{
  "model": "encoder-decoder audio transcriber",
  "dataset": "short read English sentences (LibriTTS-R)",
  "train_examples": 26041,
  "gain_aug_db": 10,
  "noise_aug": 0.01,
  "n_mels": 80,
  "hop_length": 160,
  "input": "log_mel",
  "spec_augment": false,
  "win_length": 400,
  "tokenizer": "word",
  "vocab_size": 5132,
  "encoder_arch": "transformer",
  "encoder_norm": "layernorm",
  "encoder_norm_position": "pre",
  "encoder_activation": "gelu",
  "encoder_head_dim": 48,
  "encoder_fused_qkv": false,
  "encoder_bias": "all",
  "encoder_qk_norm": true,
  "encoder_parallel_block": false,
  "encoder_inner_norm": false,
  "encoder_moe": "expert_choice",
  "encoder_num_experts": 16,
  "encoder_moe_every": 1,
  "encoder_expert_mlp_ratio": 1,
  "encoder_experts_per_token": 2,
  "encoder_shared_expert": true,
  "encoder_subsampling": 4,
  "encoder_layers": 10,
  "encoder_width": 160,
  "encoder_positions": "learned",
  "fusion": "cross_attention",
  "decoder_width": 128,
  "decoder_layers": 6,
  "decoder_norm": "layernorm",
  "decoder_norm_position": "post",
  "decoder_activation": "gelu",
  "decoder_mlp_ratio": 4,
  "decoder_head_dim": 48,
  "decoder_fused_qkv": false,
  "decoder_bias": "all",
  "decoder_qk_norm": false,
  "decoder_parallel_block": false,
  "decoder_inner_norm": false,
  "decoder_drop_path": 0.15,
  "decoder_positions": "rope",
  "decoder_cross_attention_every": 1,
  "decoder_tie_embeddings": false,
  "residual_init": "none",
  "optimizer": "adamw",
  "lr": 0.0028,
  "beta1": 0.95,
  "beta2": 0.99,
  "eps": 1e-08,
  "gradient_noise": 0.3,
  "steps": 9100,
  "batch_size": 64,
  "epochs": 22.4,
  "lr_schedule": "linear",
  "final_lr_fraction": 0,
  "warmup_steps": 450,
  "weight_decay": 0.1
}
Rows from block 4 of the audio encoder of a small encoder-decoder audio transcriber, named by matrix and row number. Rows with one number within an expert belong to one neuron, the router's apart. Each number is 50 + 12 x the weight over its row's rms, rounded and kept within 0 to 99. All counts start at 0. After the name is the row's rms in percent of the matrix's.
After each expert's rows are labels from the 100 clips, of 14976, where the router gives the expert most weight on average: "top examples" is what is common among them. Only what is clearly more common there than usual is listed. The data: short read English sentences (LibriTTS-R). In brackets: how many of the 100, against the usual share in percent.
# router: router (encoder.blocks.4.mlp.router.weight, 16x160), inputs 80-159
# up: expert up (encoder.blocks.4.mlp.up, 16x160x160), inputs 80-159
# down: expert down (encoder.blocks.4.mlp.down, 16x160x160, transposed), outputs 80-159

# expert 12
router.12 102:54 42 48 42 38 60 48 66 53 63 41 65 28 54 50 44 64 56 38 45 40 41 47 72 57 42 46 37 53 42 34 37 68 56 53 39 74 35 42 50 60 56 55 52 59 65 33 54 32 46 48 61 51 47 67 55 52 58 24 46 59 47 50 43 23 47 28 67 56 46 47 61 56 51 60 34 53 43 40 48
up.0 099:42 64 40 72 48 35 40 71 50 51 47 49 36 40 37 41 60 64 57 65 39 51 53 66 61 58 71 48 34 56 51 59 57 58 52 60 47 54 43 54 65 51 69 56 56 54 47 45 51 53 48 39 54 39 54 52 58 73 54 34 61 43 43 57 45 51 43 58 54 51 55 26 58 57 55 48 63 59 60 61
down.0 106:66 57 46 63 46 75 41 45 67 51 41 44 44 68 41 38 54 58 64 34 67 53 58 53 55 38 37 44 63 60 59 42 50 45 55 42 47 50 66 66 40 46 50 41 47 36 60 48 48 51 57 44 44 42 48 42 46 41 54 67 57 74 51 46 80 42 71 40 59 45 52 57 23 38 45 47 38 62 73 51
up.1 105:38 55 51 54 56 37 73 55 57 62 47 40 45 40 42 29 45 61 53 58 55 52 39 59 55 72 57 41 50 32 48 66 62 38 69 68 60 55 63 65 51 49 61 42 38 57 60 63 42 60 50 45 33 56 42 45 53 51 30 47 58 66 69 63 39 45 43 37 63 75 53 39 60 37 53 54 30 38 47 48
down.1 104:62 43 35 47 50 49 58 56 30 36 49 79 44 47 43 65 52 34 48 62 61 66 64 44 60 34 55 57 47 53 47 59 60 50 57 34 53 48 59 37 24 39 42 54 43 60 26 36 55 75 44 51 50 45 47 70 31 58 56 40 70 54 50 48 52 72 37 46 53 58 46 46 75 48 40 48 61 34 58 48
up.2 094:46 36 44 60 48 32 53 62 39 55 38 30 56 44 35 39 38 53 68 66 61 30 53 56 33 42 62 50 48 60 37 76 58 37 52 56 35 64 41 50 46 40 40 47 54 39 60 63 47 64 78 76 46 35 62 45 34 47 62 62 71 35 44 42 50 73 45 55 48 53 63 59 65 56 52 63 53 54 66 32
down.2 099:66 49 53 57 46 18 52 54 69 56 51 30 67 62 54 49 65 57 66 43 36 33 32 43 57 36 59 44 50 48 46 56 55 40 61 57 47 35 48 52 45 59 60 39 48 47 24 62 44 59 61 51 32 33 59 49 36 52 55 51 43 52 55 54 36 56 53 59 54 73 50 43 44 42 40 37 75 37 54 65
up.3 103:41 31 48 56 50 46 38 29 52 42 62 51 44 59 52 67 58 44 27 81 55 25 53 53 76 41 50 51 39 41 40 46 40 44 74 44 59 56 26 52 20 54 51 75 38 46 25 53 50 63 47 72 43 54 28 55 57 29 51 60 28 73 44 41 48 44 49 38 50 44 35 34 63 57 59 44 37 63 32 38
down.3 095:38 57 52 74 48 25 56 35 49 34 45 87 35 39 40 60 38 69 38 40 45 38 46 29 45 56 57 64 60 46 54 48 54 47 48 44 33 26 54 34 63 46 47 46 61 31 46 63 42 42 57 42 57 45 57 51 39 44 70 33 49 23 57 33 58 40 51 42 42 38 38 31 43 65 41 46 43 28 50 47
up.4 104:33 37 73 59 56 43 55 64 49 67 59 53 33 38 58 68 42 21 73 56 30 49 57 57 57 51 50 48 53 62 48 56 41 48 61 53 82 62 37 53 53 40 68 53 44 55 35 59 49 51 53 50 37 48 40 25 50 45 45 24 39 33 48 43 35 50 27 64 77 62 56 44 85 54 45 56 79 41 44 56
down.4 101:66 23 72 42 50 41 56 62 71 33 58 40 63 39 49 22 67 51 22 47 47 63 48 52 55 64 62 54 36 65 55 45 43 65 49 38 56 58 45 37 42 56 47 60 50 52 53 49 54 56 72 54 53 65 34 72 50 49 62 46 55 38 56 45 62 35 48 41 39 54 41 37 49 53 67 60 36 36 59 34
top examples: the word "you" (38 vs 15.1)

# expert 4
router.4 101:23 59 55 59 54 54 59 47 35 52 60 62 46 78 49 56 65 48 45 76 60 59 48 72 54 37 58 46 57 49 55 50 58 43 54 49 58 69 61 70 50 45 53 54 57 42 37 59 41 50 47 45 44 59 43 74 51 31 61 47 58 56 44 21 22 72 57 40 30 40 41 48 59 55 57 42 51 41 55 27
up.0 094:41 38 36 60 54 54 47 40 33 49 35 45 45 35 51 48 37 58 60 61 61 37 49 51 41 58 49 27 54 60 29 45 58 48 58 43 52 44 21 51 49 48 48 36 49 77 50 75 68 42 28 33 77 63 56 51 61 37 36 55 53 45 37 56 72 47 47 47 34 51 38 59 55 75 46 61 43 43 56 43
down.0 097:41 30 59 42 47 66 72 37 52 59 54 49 40 29 46 35 55 50 57 38 52 67 52 62 56 51 51 71 56 32 63 52 33 41 57 44 53 27 48 36 66 47 51 49 26 24 50 45 31 62 29 54 66 65 52 72 64 25 72 29 57 35 41 39 59 40 46 53 41 43 74 52 82 39 46 54 54 56 62 58
up.1 098:52 70 56 58 56 72 67 65 36 53 23 68 57 55 56 37 39 59 50 57 70 26 49 49 64 47 39 37 47 55 58 78 43 36 52 34 54 46 66 61 49 60 51 39 42 57 43 57 59 25 72 60 63 65 37 45 51 54 69 54 46 45 45 52 47 41 37 41 47 51 52 50 33 46 30 61 47 58 56 38
down.1 103:47 53 78 62 71 51 49 45 61 39 42 73 49 53 29 47 48 69 35 48 41 62 28 48 55 52 40 39 65 48 48 44 63 50 54 54 49 49 52 62 55 54 65 62 45 54 69 46 58 55 74 68 41 48 55 70 41 40 52 60 55 47 65 38 67 45 44 48 32 48 43 70 48 57 66 64 29 27 59 50
up.2 099:49 49 44 35 70 33 44 58 23 47 33 35 72 50 41 64 58 55 67 51 50 55 64 53 52 46 38 56 52 58 44 37 47 50 40 66 38 55 47 46 48 64 58 47 40 29 69 50 46 54 74 36 54 36 43 10 43 40 44 30 50 54 52 49 39 49 45 58 46 48 32 57 62 60 51 58 48 31 33 61
down.2 103:47 53 54 62 62 49 47 54 50 39 75 60 54 56 75 66 36 45 43 47 26 52 42 54 39 71 48 41 37 50 39 44 57 57 49 61 68 50 39 57 31 56 68 29 51 54 45 55 43 62 62 51 50 50 58 84 62 39 73 43 28 37 51 49 46 47 55 35 24 49 57 48 55 47 45 27 48 57 70 62
up.3 095:64 51 35 48 31 39 53 36 30 38 20 44 80 52 41 68 41 37 47 59 54 37 46 44 63 57 59 47 49 45 54 48 41 36 56 38 44 54 73 53 34 49 54 42 61 73 49 38 64 53 54 34 63 64 56 37 62 48 52 38 68 52 58 64 51 56 58 53 37 51 45 62 51 45 53 44 62 62 64 38
down.3 094:69 43 57 63 66 60 63 36 55 64 66 49 59 42 52 61 57 72 47 59 63 35 26 31 32 50 69 40 46 45 49 63 51 51 56 49 45 49 61 59 75 49 65 54 64 40 45 41 57 69 61 45 50 61 35 58 56 48 66 40 46 52 49 62 63 43 74 62 44 83 42 34 32 53 51 37 35 35 40 39
up.4 098:54 39 45 63 49 68 39 54 67 50 59 29 42 45 73 33 55 59 66 60 56 37 42 66 49 44 34 70 49 54 28 52 46 70 47 33 58 41 55 60 48 62 64 43 63 71 65 72 51 38 64 59 58 45 33 39 80 42 48 58 63 57 61 48 44 57 47 39 36 42 35 63 38 55 66 34 39 39 78 56
down.4 112:44 50 60 54 34 66 66 58 38 59 50 56 46 69 62 55 60 39 68 46 56 51 48 60 54 45 67 45 56 39 54 45 28 53 51 48 63 63 63 34 68 31 40 56 29 61 47 60 59 40 48 60 43 37 81 41 34 56 57 33 57 73 71 62 67 57 47 58 51 82 25 45 37 54 81 50 30 39 46 55
top examples: the word "you" (34 vs 15.1)

# expert 7
router.7 096:46 61 43 65 75 39 44 72 45 52 53 63 63 65 39 45 49 68 60 62 47 46 69 42 51 66 68 63 32 61 65 48 43 43 58 50 60 58 34 52 43 60 40 63 52 35 51 53 52 49 84 57 56 60 48 69 26 40 59 33 30 56 34 38 46 49 42 51 60 55 24 57 48 36 58 46 66 54 38 40
up.0 102:52 55 45 53 35 54 56 31 39 74 28 39 56 45 65 46 42 52 48 79 46 35 32 47 50 61 49 40 58 50 56 46 67 48 48 45 56 35 62 56 62 42 45 42 39 70 41 46 55 47 48 50 46 63 36 47 56 64 63 57 60 55 60 61 46 44 65 46 53 77 54 58 65 36 32 55 25 50 45 29
down.0 102:39 40 38 53 37 47 25 50 30 44 35 56 50 56 35 33 39 66 68 46 42 55 45 53 55 42 25 36 53 37 47 43 67 45 29 54 53 48 50 39 52 55 50 48 45 60 48 43 46 86 51 42 77 51 63 30 48 32 57 34 52 53 78 42 70 62 48 56 52 34 39 79 37 65 54 57 31 18 48 54
up.1 105:56 50 34 52 63 33 62 39 62 39 60 48 34 61 66 50 48 58 50 71 42 58 36 50 38 61 43 47 56 51 41 48 66 53 71 16 53 51 32 70 65 52 37 53 68 52 53 46 54 45 73 44 21 64 40 75 64 45 36 49 55 41 51 48 75 50 56 55 48 39 37 58 44 44 62 63 30 73 54 67
down.1 106:74 63 48 48 63 43 25 46 53 42 58 25 60 45 44 53 77 31 56 39 53 59 72 61 52 67 38 57 49 52 30 62 56 52 36 50 69 70 51 54 55 62 65 69 44 52 43 59 45 57 44 60 60 50 66 47 49 40 29 41 44 47 40 65 48 25 39 69 61 59 64 43 62 63 87 52 64 64 49 52
up.2 099:47 46 40 35 57 60 59 43 55 59 45 59 43 61 48 52 52 75 51 68 51 48 19 60 55 54 31 45 62 62 37 36 45 44 73 33 48 50 48 31 62 46 43 43 58 53 55 56 53 39 45 45 41 57 46 34 51 42 36 57 38 45 60 55 49 41 52 74 48 38 49 46 42 58 22 54 42 48 62 43
down.2 114:69 57 53 45 37 70 42 70 57 40 49 50 52 34 36 45 39 85 51 50 72 59 27 43 41 43 37 51 56 37 75 56 53 79 26 49 60 31 67 48 56 45 43 37 45 46 51 40 40 37 71 55 49 35 49 45 54 51 67 51 40 49 38 42 58 36 46 40 48 56 54 51 49 48 37 59 35 60 40 41
up.3 095:56 52 35 50 39 67 40 46 33 27 52 48 60 24 41 39 51 56 53 45 47 49 54 49 41 27 64 41 52 73 42 59 64 66 61 46 57 37 31 53 52 41 38 50 41 56 20 27 55 51 52 63 63 59 72 32 84 54 62 54 53 61 40 58 62 58 43 66 40 56 61 38 39 49 60 22 34 56 52 41
down.3 095:64 44 38 42 44 53 52 27 71 43 45 45 42 72 61 73 37 48 42 33 57 44 67 48 57 71 45 27 65 44 64 50 47 62 42 66 47 65 38 49 30 69 48 73 57 64 75 44 57 46 45 64 44 38 56 42 60 62 53 41 63 52 57 39 52 52 62 41 56 63 43 74 33 79 57 37 55 48 74 50
up.4 101:47 31 45 42 67 40 48 53 57 55 62 52 67 83 43 39 59 67 56 45 41 48 60 46 52 47 42 33 51 43 37 49 45 50 50 46 72 24 51 49 61 35 65 38 41 59 84 50 46 34 42 22 46 48 46 59 37 63 64 53 50 39 73 45 65 54 43 65 55 54 28 62 85 53 45 58 51 67 69 49
down.4 094:32 45 45 22 49 54 60 56 40 65 36 56 50 37 36 45 58 42 61 39 69 63 80 37 35 41 62 54 37 35 56 51 71 39 47 51 57 43 55 43 66 51 50 42 53 59 47 56 29 47 54 34 60 45 52 46 69 49 69 33 54 28 51 56 32 56 47 59 33 42 54 40 52 46 33 44 61 54 50 47
top examples: the word "i" (38 vs 18.2)

# expert 10
router.10 094:55 19 59 53 70 25 63 39 38 47 65 44 46 34 44 56 24 46 68 60 30 53 51 54 54 55 67 66 50 48 42 52 46 49 56 49 46 23 33 51 40 42 49 62 37 45 63 45 50 38 40 34 45 56 59 49 62 59 50 48 49 46 38 33 61 54 35 44 68 41 42 68 52 40 65 47 29 45 54 48
up.0 100:40 49 36 56 66 44 46 54 62 54 86 49 36 50 28 56 52 38 47 52 50 62 40 58 54 68 33 48 43 42 58 53 37 27 57 27 60 43 65 47 50 46 63 58 51 57 60 53 52 47 49 43 53 51 69 46 45 48 51 56 78 48 45 69 54 62 34 66 49 60 63 61 41 46 34 48 65 32 60 62
down.0 102:47 49 66 45 66 66 55 45 40 47 63 44 44 53 56 34 44 34 45 28 50 54 53 47 52 57 56 45 51 53 54 50 77 41 41 47 49 33 38 40 66 57 30 35 36 39 62 46 57 51 60 61 56 27 41 59 43 34 52 32 37 40 60 43 38 61 30 42 39 54 50 33 41 40 65 45 41 57 62 46
up.1 095:46 42 53 34 53 69 79 45 42 56 72 54 68 52 31 50 53 65 47 56 54 42 31 33 51 47 63 66 55 51 32 48 40 54 51 52 67 40 52 36 50 23 78 66 41 54 48 57 32 52 40 59 54 63 28 58 64 57 64 40 51 42 40 60 45 54 63 44 27 38 46 30 50 44 71 28 64 46 41 38
down.1 097:60 61 12 41 41 64 41 65 62 66 71 62 46 52 38 36 31 70 48 44 53 43 74 26 38 60 50 43 62 64 32 73 46 29 53 39 48 63 43 67 60 56 35 56 66 50 74 46 60 46 37 45 65 35 54 56 58 45 39 51 38 84 55 32 50 44 43 50 59 67 54 64 45 54 42 54 41 47 45 32
up.2 110:44 44 64 43 50 38 42 64 63 38 42 50 57 32 33 52 66 25 52 53 47 46 46 61 59 45 46 60 49 71 64 49 73 41 69 35 64 50 45 43 35 44 62 56 37 25 42 49 31 41 60 57 56 41 57 49 50 55 35 39 60 48 37 50 56 35 21 52 39 28 48 49 39 46 42 43 59 40 55 46
down.2 104:52 57 58 53 45 36 66 48 64 61 60 35 43 51 65 45 48 37 16 42 58 36 39 50 42 44 53 52 46 65 50 44 50 43 42 45 45 61 40 63 42 61 60 38 59 38 41 78 37 54 53 52 22 53 47 36 57 47 25 58 34 53 38 20 67 74 42 56 32 69 50 37 55 48 47 52 41 47 51 23
up.3 098:46 52 31 63 67 77 37 45 36 27 51 53 62 29 57 45 63 61 44 35 32 64 64 34 60 37 54 57 44 56 62 33 49 33 38 58 42 54 70 39 66 35 44 47 55 48 31 48 32 62 40 41 44 36 61 42 52 46 46 56 50 57 56 69 43 58 37 51 51 69 63 64 63 37 71 52 64 70 37 50
down.3 099:37 71 55 52 50 31 52 47 08 34 48 50 41 45 43 54 46 41 36 69 44 49 52 65 52 50 41 55 50 60 54 68 54 56 59 41 51 58 53 62 50 38 57 43 66 39 38 54 52 70 64 49 56 45 64 47 60 36 38 30 50 48 47 77 51 48 64 62 39 52 37 38 59 41 76 71 63 56 34 43
up.4 096:69 52 35 71 32 56 48 64 30 42 31 56 44 58 69 41 72 44 56 37 60 41 57 57 50 34 33 42 53 34 71 63 33 50 48 64 54 45 50 58 64 56 51 53 49 51 29 63 54 45 76 57 42 48 67 59 45 57 59 56 46 44 43 62 52 36 44 38 53 47 73 62 50 58 67 34 49 53 40 19
down.4 093:30 68 50 56 56 43 55 32 53 42 41 67 29 35 37 60 37 44 47 39 37 52 45 55 57 64 42 78 23 48 53 77 60 51 57 40 71 61 74 62 59 63 57 63 50 42 43 26 32 47 17 41 57 46 57 46 71 33 51 55 46 45 63 52 62 53 67 51 60 47 60 49 55 48 44 56 41 43 49 53
top examples: the word "to" (33 vs 14.6); the word "of" (25 vs 9.4)

# expert 1
router.1 099:62 55 46 55 48 35 39 40 70 41 47 67 56 58 54 69 76 49 40 28 51 54 53 45 34 36 44 52 37 43 28 48 43 63 60 25 60 45 51 52 56 65 52 37 45 43 42 52 43 73 69 50 38 35 45 45 69 62 52 46 28 38 50 53 75 47 45 52 55 39 35 57 44 66 39 75 51 63 63 51
up.0 100:39 46 43 67 43 48 33 51 68 45 18 82 72 38 47 39 63 85 40 53 65 60 66 61 30 46 63 53 38 56 68 43 40 50 55 49 33 70 54 42 45 51 49 41 39 69 52 51 58 38 46 70 46 46 43 61 52 55 28 63 37 47 32 53 45 33 40 43 43 57 40 57 63 57 54 54 62 54 31 65
down.0 104:53 24 52 54 55 67 44 66 44 50 37 51 27 64 42 49 54 40 60 47 46 51 53 45 32 34 56 37 32 43 62 54 74 57 43 45 53 54 95 37 46 46 73 40 60 52 57 44 44 42 57 45 55 72 70 55 80 48 52 43 30 54 61 31 28 53 60 58 51 63 59 52 58 55 46 57 60 53 53 50
up.1 105:55 51 54 32 54 44 68 37 60 63 58 40 57 43 43 50 51 50 37 34 53 59 41 67 58 45 39 50 66 36 57 30 51 64 60 50 54 48 71 41 54 53 46 44 47 55 63 48 52 60 39 44 57 49 43 36 47 47 57 35 66 45 42 43 41 39 29 43 43 45 39 50 45 59 49 52 48 47 26 46
down.1 095:62 52 41 63 48 54 38 49 33 43 44 59 39 40 60 69 46 39 33 34 47 65 34 49 45 54 64 64 47 37 66 38 44 54 42 39 69 46 49 55 36 37 45 55 39 40 51 53 76 45 67 46 38 41 27 51 39 45 55 36 68 60 36 61 43 53 60 64 46 55 63 50 62 37 93 36 49 49 65 51
up.2 099:57 49 40 48 55 30 41 48 62 62 63 34 33 63 63 37 52 63 35 47 71 42 65 61 49 63 71 56 43 43 49 53 43 29 39 63 54 58 71 69 39 41 47 47 45 42 23 53 68 45 45 34 53 36 47 36 53 41 47 65 56 51 57 33 78 38 49 39 54 68 24 42 47 59 56 46 48 58 61 56
down.2 103:68 38 50 63 46 41 64 33 56 35 48 49 65 62 64 55 66 40 48 47 62 46 61 57 32 32 62 62 58 42 34 53 41 47 65 47 50 31 49 45 61 69 57 42 31 51 45 44 58 56 59 66 53 58 43 51 44 47 67 42 31 42 50 68 50 42 49 48 65 51 57 54 49 68 68 74 56 51 38 55
up.3 097:36 62 57 36 62 39 42 53 67 58 35 40 34 36 47 40 67 59 79 42 41 47 17 42 67 53 60 62 54 51 45 65 68 56 65 26 60 60 63 47 42 48 40 60 43 48 43 46 31 47 70 56 41 51 36 51 36 67 41 46 54 65 42 58 46 50 35 48 43 54 30 63 56 62 52 45 42 45 48 48
down.3 094:47 65 47 62 55 38 69 77 53 40 29 56 51 47 52 41 21 54 41 47 43 24 63 67 32 57 30 40 57 52 53 37 49 27 53 42 62 54 65 57 62 58 43 49 59 51 68 40 44 58 37 46 46 63 39 40 62 44 28 52 56 55 49 60 28 43 38 28 41 61 38 54 59 37 39 49 51 47 50 54
up.4 101:57 38 40 62 51 52 47 62 38 42 70 45 60 49 32 33 52 71 68 47 38 10 59 43 37 50 58 61 54 36 60 42 57 32 45 47 50 52 38 45 37 56 41 61 43 39 45 60 49 70 75 31 49 45 34 52 54 32 48 53 31 75 53 39 38 58 64 66 38 43 51 30 59 31 52 57 83 49 67 35
down.4 092:52 58 28 56 40 55 37 67 59 69 51 46 56 56 34 49 59 41 57 46 51 42 48 54 47 54 47 54 46 59 59 38 36 55 57 42 42 46 54 65 27 57 46 47 44 59 51 61 66 25 55 66 62 50 45 46 49 62 46 51 44 44 47 60 38 73 76 49 68 27 27 39 56 66 60 31 38 54 40 45
top examples: voice: male (82 vs 46.2)

# expert 0
router.0 092:65 34 57 76 36 56 39 71 56 45 55 37 37 46 33 50 40 49 55 35 50 60 30 54 43 32 67 51 42 37 67 44 54 42 63 61 56 50 50 35 43 57 56 43 42 41 63 64 44 37 42 63 58 68 51 59 48 58 65 47 42 62 59 70 29 52 57 48 62 38 55 38 38 27 58 61 32 51 69 63
up.0 102:45 47 33 61 63 29 30 26 30 43 45 53 40 35 35 57 68 42 58 62 58 47 60 61 59 40 43 41 41 48 73 53 46 44 52 45 32 28 49 67 26 54 37 43 31 76 55 32 52 69 46 45 69 62 73 41 40 65 52 63 49 26 26 34 40 60 43 38 48 66 44 44 50 44 58 46 22 50 49 44
down.0 093:36 68 75 52 54 34 52 67 69 40 67 46 44 68 59 52 58 66 47 63 49 63 46 54 42 48 40 85 35 45 46 60 39 69 24 51 32 30 48 65 54 41 56 41 62 53 55 66 56 51 46 46 42 38 55 59 47 55 43 72 47 40 31 52 37 40 40 41 41 50 59 64 44 46 39 31 27 73 66 56
up.1 108:50 64 24 47 36 42 52 48 40 34 52 41 51 65 64 55 31 54 36 58 66 63 49 35 57 60 54 47 52 45 48 62 51 39 59 56 50 59 37 50 45 72 42 44 69 71 45 66 32 56 59 50 28 43 45 40 41 55 70 49 59 66 38 15 63 38 36 36 36 37 36 52 53 60 54 61 42 50 56 48
down.1 104:52 33 50 72 61 37 58 47 43 57 29 54 52 62 54 53 43 65 83 80 41 27 53 55 48 38 39 64 63 15 44 56 63 44 66 54 61 60 48 54 41 32 41 42 37 30 39 58 74 73 52 40 55 59 55 49 64 59 53 49 39 35 55 33 43 50 42 39 51 49 52 64 52 46 41 52 55 69 41 42
up.2 099:32 61 31 38 52 39 62 27 45 41 26 44 19 41 47 55 58 51 58 67 45 53 39 53 41 58 40 36 70 50 50 33 63 62 47 43 37 52 71 45 59 62 23 50 46 24 52 49 60 62 47 44 40 47 40 37 43 64 49 45 57 49 43 75 32 54 42 51 47 43 55 40 58 59 40 52 54 63 33 70
down.2 089:50 46 32 47 51 51 39 77 38 64 46 48 43 39 39 35 72 65 38 37 41 52 47 49 36 50 51 33 56 37 48 38 56 32 78 49 46 45 51 43 41 39 72 70 49 52 74 43 34 54 62 55 60 49 29 41 37 37 49 46 46 53 50 64 34 74 25 39 65 24 41 52 63 64 49 56 59 55 40 54
up.3 105:57 34 74 52 42 53 51 60 50 62 46 64 56 49 63 53 56 63 59 59 57 71 50 72 35 58 49 64 35 29 75 48 51 61 58 65 45 51 36 53 66 50 36 45 82 41 40 43 66 57 54 43 47 62 56 41 25 62 27 38 42 57 33 61 28 23 39 58 38 51 52 51 30 58 38 52 58 58 48 53
down.3 100:37 41 37 64 42 44 39 53 67 41 44 22 52 46 39 29 50 54 67 63 38 62 43 34 51 85 45 61 41 60 48 49 44 51 48 47 50 64 67 41 51 60 49 56 45 51 40 56 59 59 55 35 71 55 51 53 56 60 47 35 39 54 47 23 50 50 26 75 44 50 68 64 45 63 62 53 75 35 38 54
up.4 104:23 36 59 53 77 67 53 42 53 36 63 44 55 69 39 56 39 50 51 50 36 61 57 40 62 62 51 69 43 46 42 25 36 75 54 31 31 68 48 42 44 53 44 56 49 43 36 50 51 61 72 44 50 33 61 45 48 46 56 60 64 42 71 64 51 41 58 48 67 48 43 38 43 59 63 53 46 54 47 51
down.4 107:44 48 58 43 28 52 70 51 52 37 62 57 46 63 28 43 52 69 40 64 63 48 50 62 51 46 33 43 57 52 39 37 69 67 42 41 27 42 33 31 43 35 32 60 46 61 38 47 47 46 56 52 65 57 58 58 37 63 37 53 58 57 55 42 54 71 43 55 66 33 52 37 49 63 73 69 53 52 66 58
top examples: the word "to" (40 vs 14.6)

# expert 11
router.11 097:69 61 49 77 69 46 70 49 56 51 45 36 60 63 26 73 49 40 60 38 47 42 61 52 46 45 40 58 81 48 61 72 20 65 52 53 45 47 66 51 34 24 43 30 44 58 47 54 51 48 58 38 45 56 32 40 25 42 58 54 54 62 52 26 55 53 56 54 49 60 45 37 54 52 52 33 66 51 44 66
up.0 091:51 68 37 40 41 51 60 66 65 53 38 47 49 46 56 32 47 42 35 56 30 35 74 59 43 46 44 43 59 43 57 43 28 52 55 48 41 49 31 46 30 51 70 59 56 47 46 55 71 45 39 53 46 53 62 52 67 49 59 44 56 50 48 39 40 65 68 69 37 30 71 34 37 48 56 53 43 32 61 67
down.0 108:39 46 64 51 48 60 44 56 48 56 39 49 58 43 51 62 63 36 48 28 61 58 65 58 42 68 54 74 46 49 38 47 46 61 53 49 65 59 49 57 36 33 40 53 47 65 59 23 52 51 52 42 50 54 40 81 46 34 30 50 52 60 65 51 62 40 56 31 45 48 45 24 56 30 53 41 38 57 56 47
up.1 102:24 55 58 66 60 42 44 61 36 52 46 49 65 44 65 62 60 73 60 46 44 40 38 33 53 28 55 26 48 37 68 53 38 37 42 28 59 25 45 42 46 63 48 69 37 45 48 51 41 54 53 55 34 55 36 43 35 60 72 58 67 55 45 51 27 69 43 56 43 63 57 55 49 24 66 37 60 60 53 63
down.1 103:53 63 46 45 38 39 82 48 54 43 38 42 54 54 66 62 53 55 49 36 23 55 44 58 49 57 39 50 42 57 69 58 67 59 54 46 43 39 33 50 62 49 63 28 49 37 75 51 26 54 62 40 35 40 73 39 40 27 49 48 35 47 74 32 19 57 55 67 53 52 25 39 48 48 58 64 55 54 66 55
up.2 100:55 33 46 36 66 30 16 50 43 57 75 45 47 56 50 49 58 53 68 53 44 62 37 40 62 63 19 36 39 53 70 43 53 44 40 55 32 59 31 23 42 54 59 32 63 34 53 39 60 51 46 55 35 80 52 54 63 42 54 41 48 27 57 52 46 39 67 54 47 45 37 51 58 43 63 53 48 34 48 72
down.2 097:51 60 39 58 44 50 51 54 30 60 72 48 32 51 50 54 64 44 67 41 67 50 50 50 53 48 42 33 28 45 44 43 50 38 49 37 27 39 56 62 42 49 55 62 50 56 48 68 62 49 75 39 44 64 77 49 37 39 59 81 56 60 58 45 54 45 53 61 47 44 66 38 33 62 40 48 51 60 83 34
up.3 098:46 44 59 57 44 44 58 37 61 54 52 54 52 49 46 50 57 64 44 58 44 61 64 51 53 56 51 46 56 53 46 29 54 37 59 65 57 62 64 46 44 30 62 55 53 51 80 75 69 38 41 59 41 62 41 58 60 77 67 60 39 19 58 59 42 66 31 67 50 68 58 67 33 43 65 58 49 27 37 37
down.3 094:41 52 39 41 61 64 57 48 48 50 43 41 63 50 49 54 45 33 45 62 51 58 44 33 62 33 50 50 61 45 57 76 47 66 42 51 54 44 49 38 47 48 60 38 48 66 41 42 39 35 60 69 57 44 47 54 59 77 54 44 47 59 51 51 44 48 56 32 70 59 58 54 68 44 53 53 63 72 35 59
up.4 096:63 59 56 48 50 48 40 45 49 32 32 38 42 50 27 31 52 42 57 46 63 20 39 42 49 55 57 65 65 36 59 41 60 36 58 37 48 44 62 45 36 61 30 67 31 50 48 67 37 46 51 49 53 34 63 38 57 37 52 21 43 30 41 41 78 58 52 55 18 58 59 54 54 37 58 59 51 48 40 31
down.4 101:50 40 49 62 42 51 52 56 55 60 63 56 33 52 40 54 53 57 55 57 52 58 52 62 35 46 61 46 47 51 41 43 50 57 33 60 57 61 55 41 67 33 53 50 51 58 37 73 57 46 69 32 38 53 55 50 58 36 66 49 41 35 70 45 37 39 22 63 58 50 36 61 41 56 41 31 65 49 43 49
top examples: the word "you" (39 vs 15.1)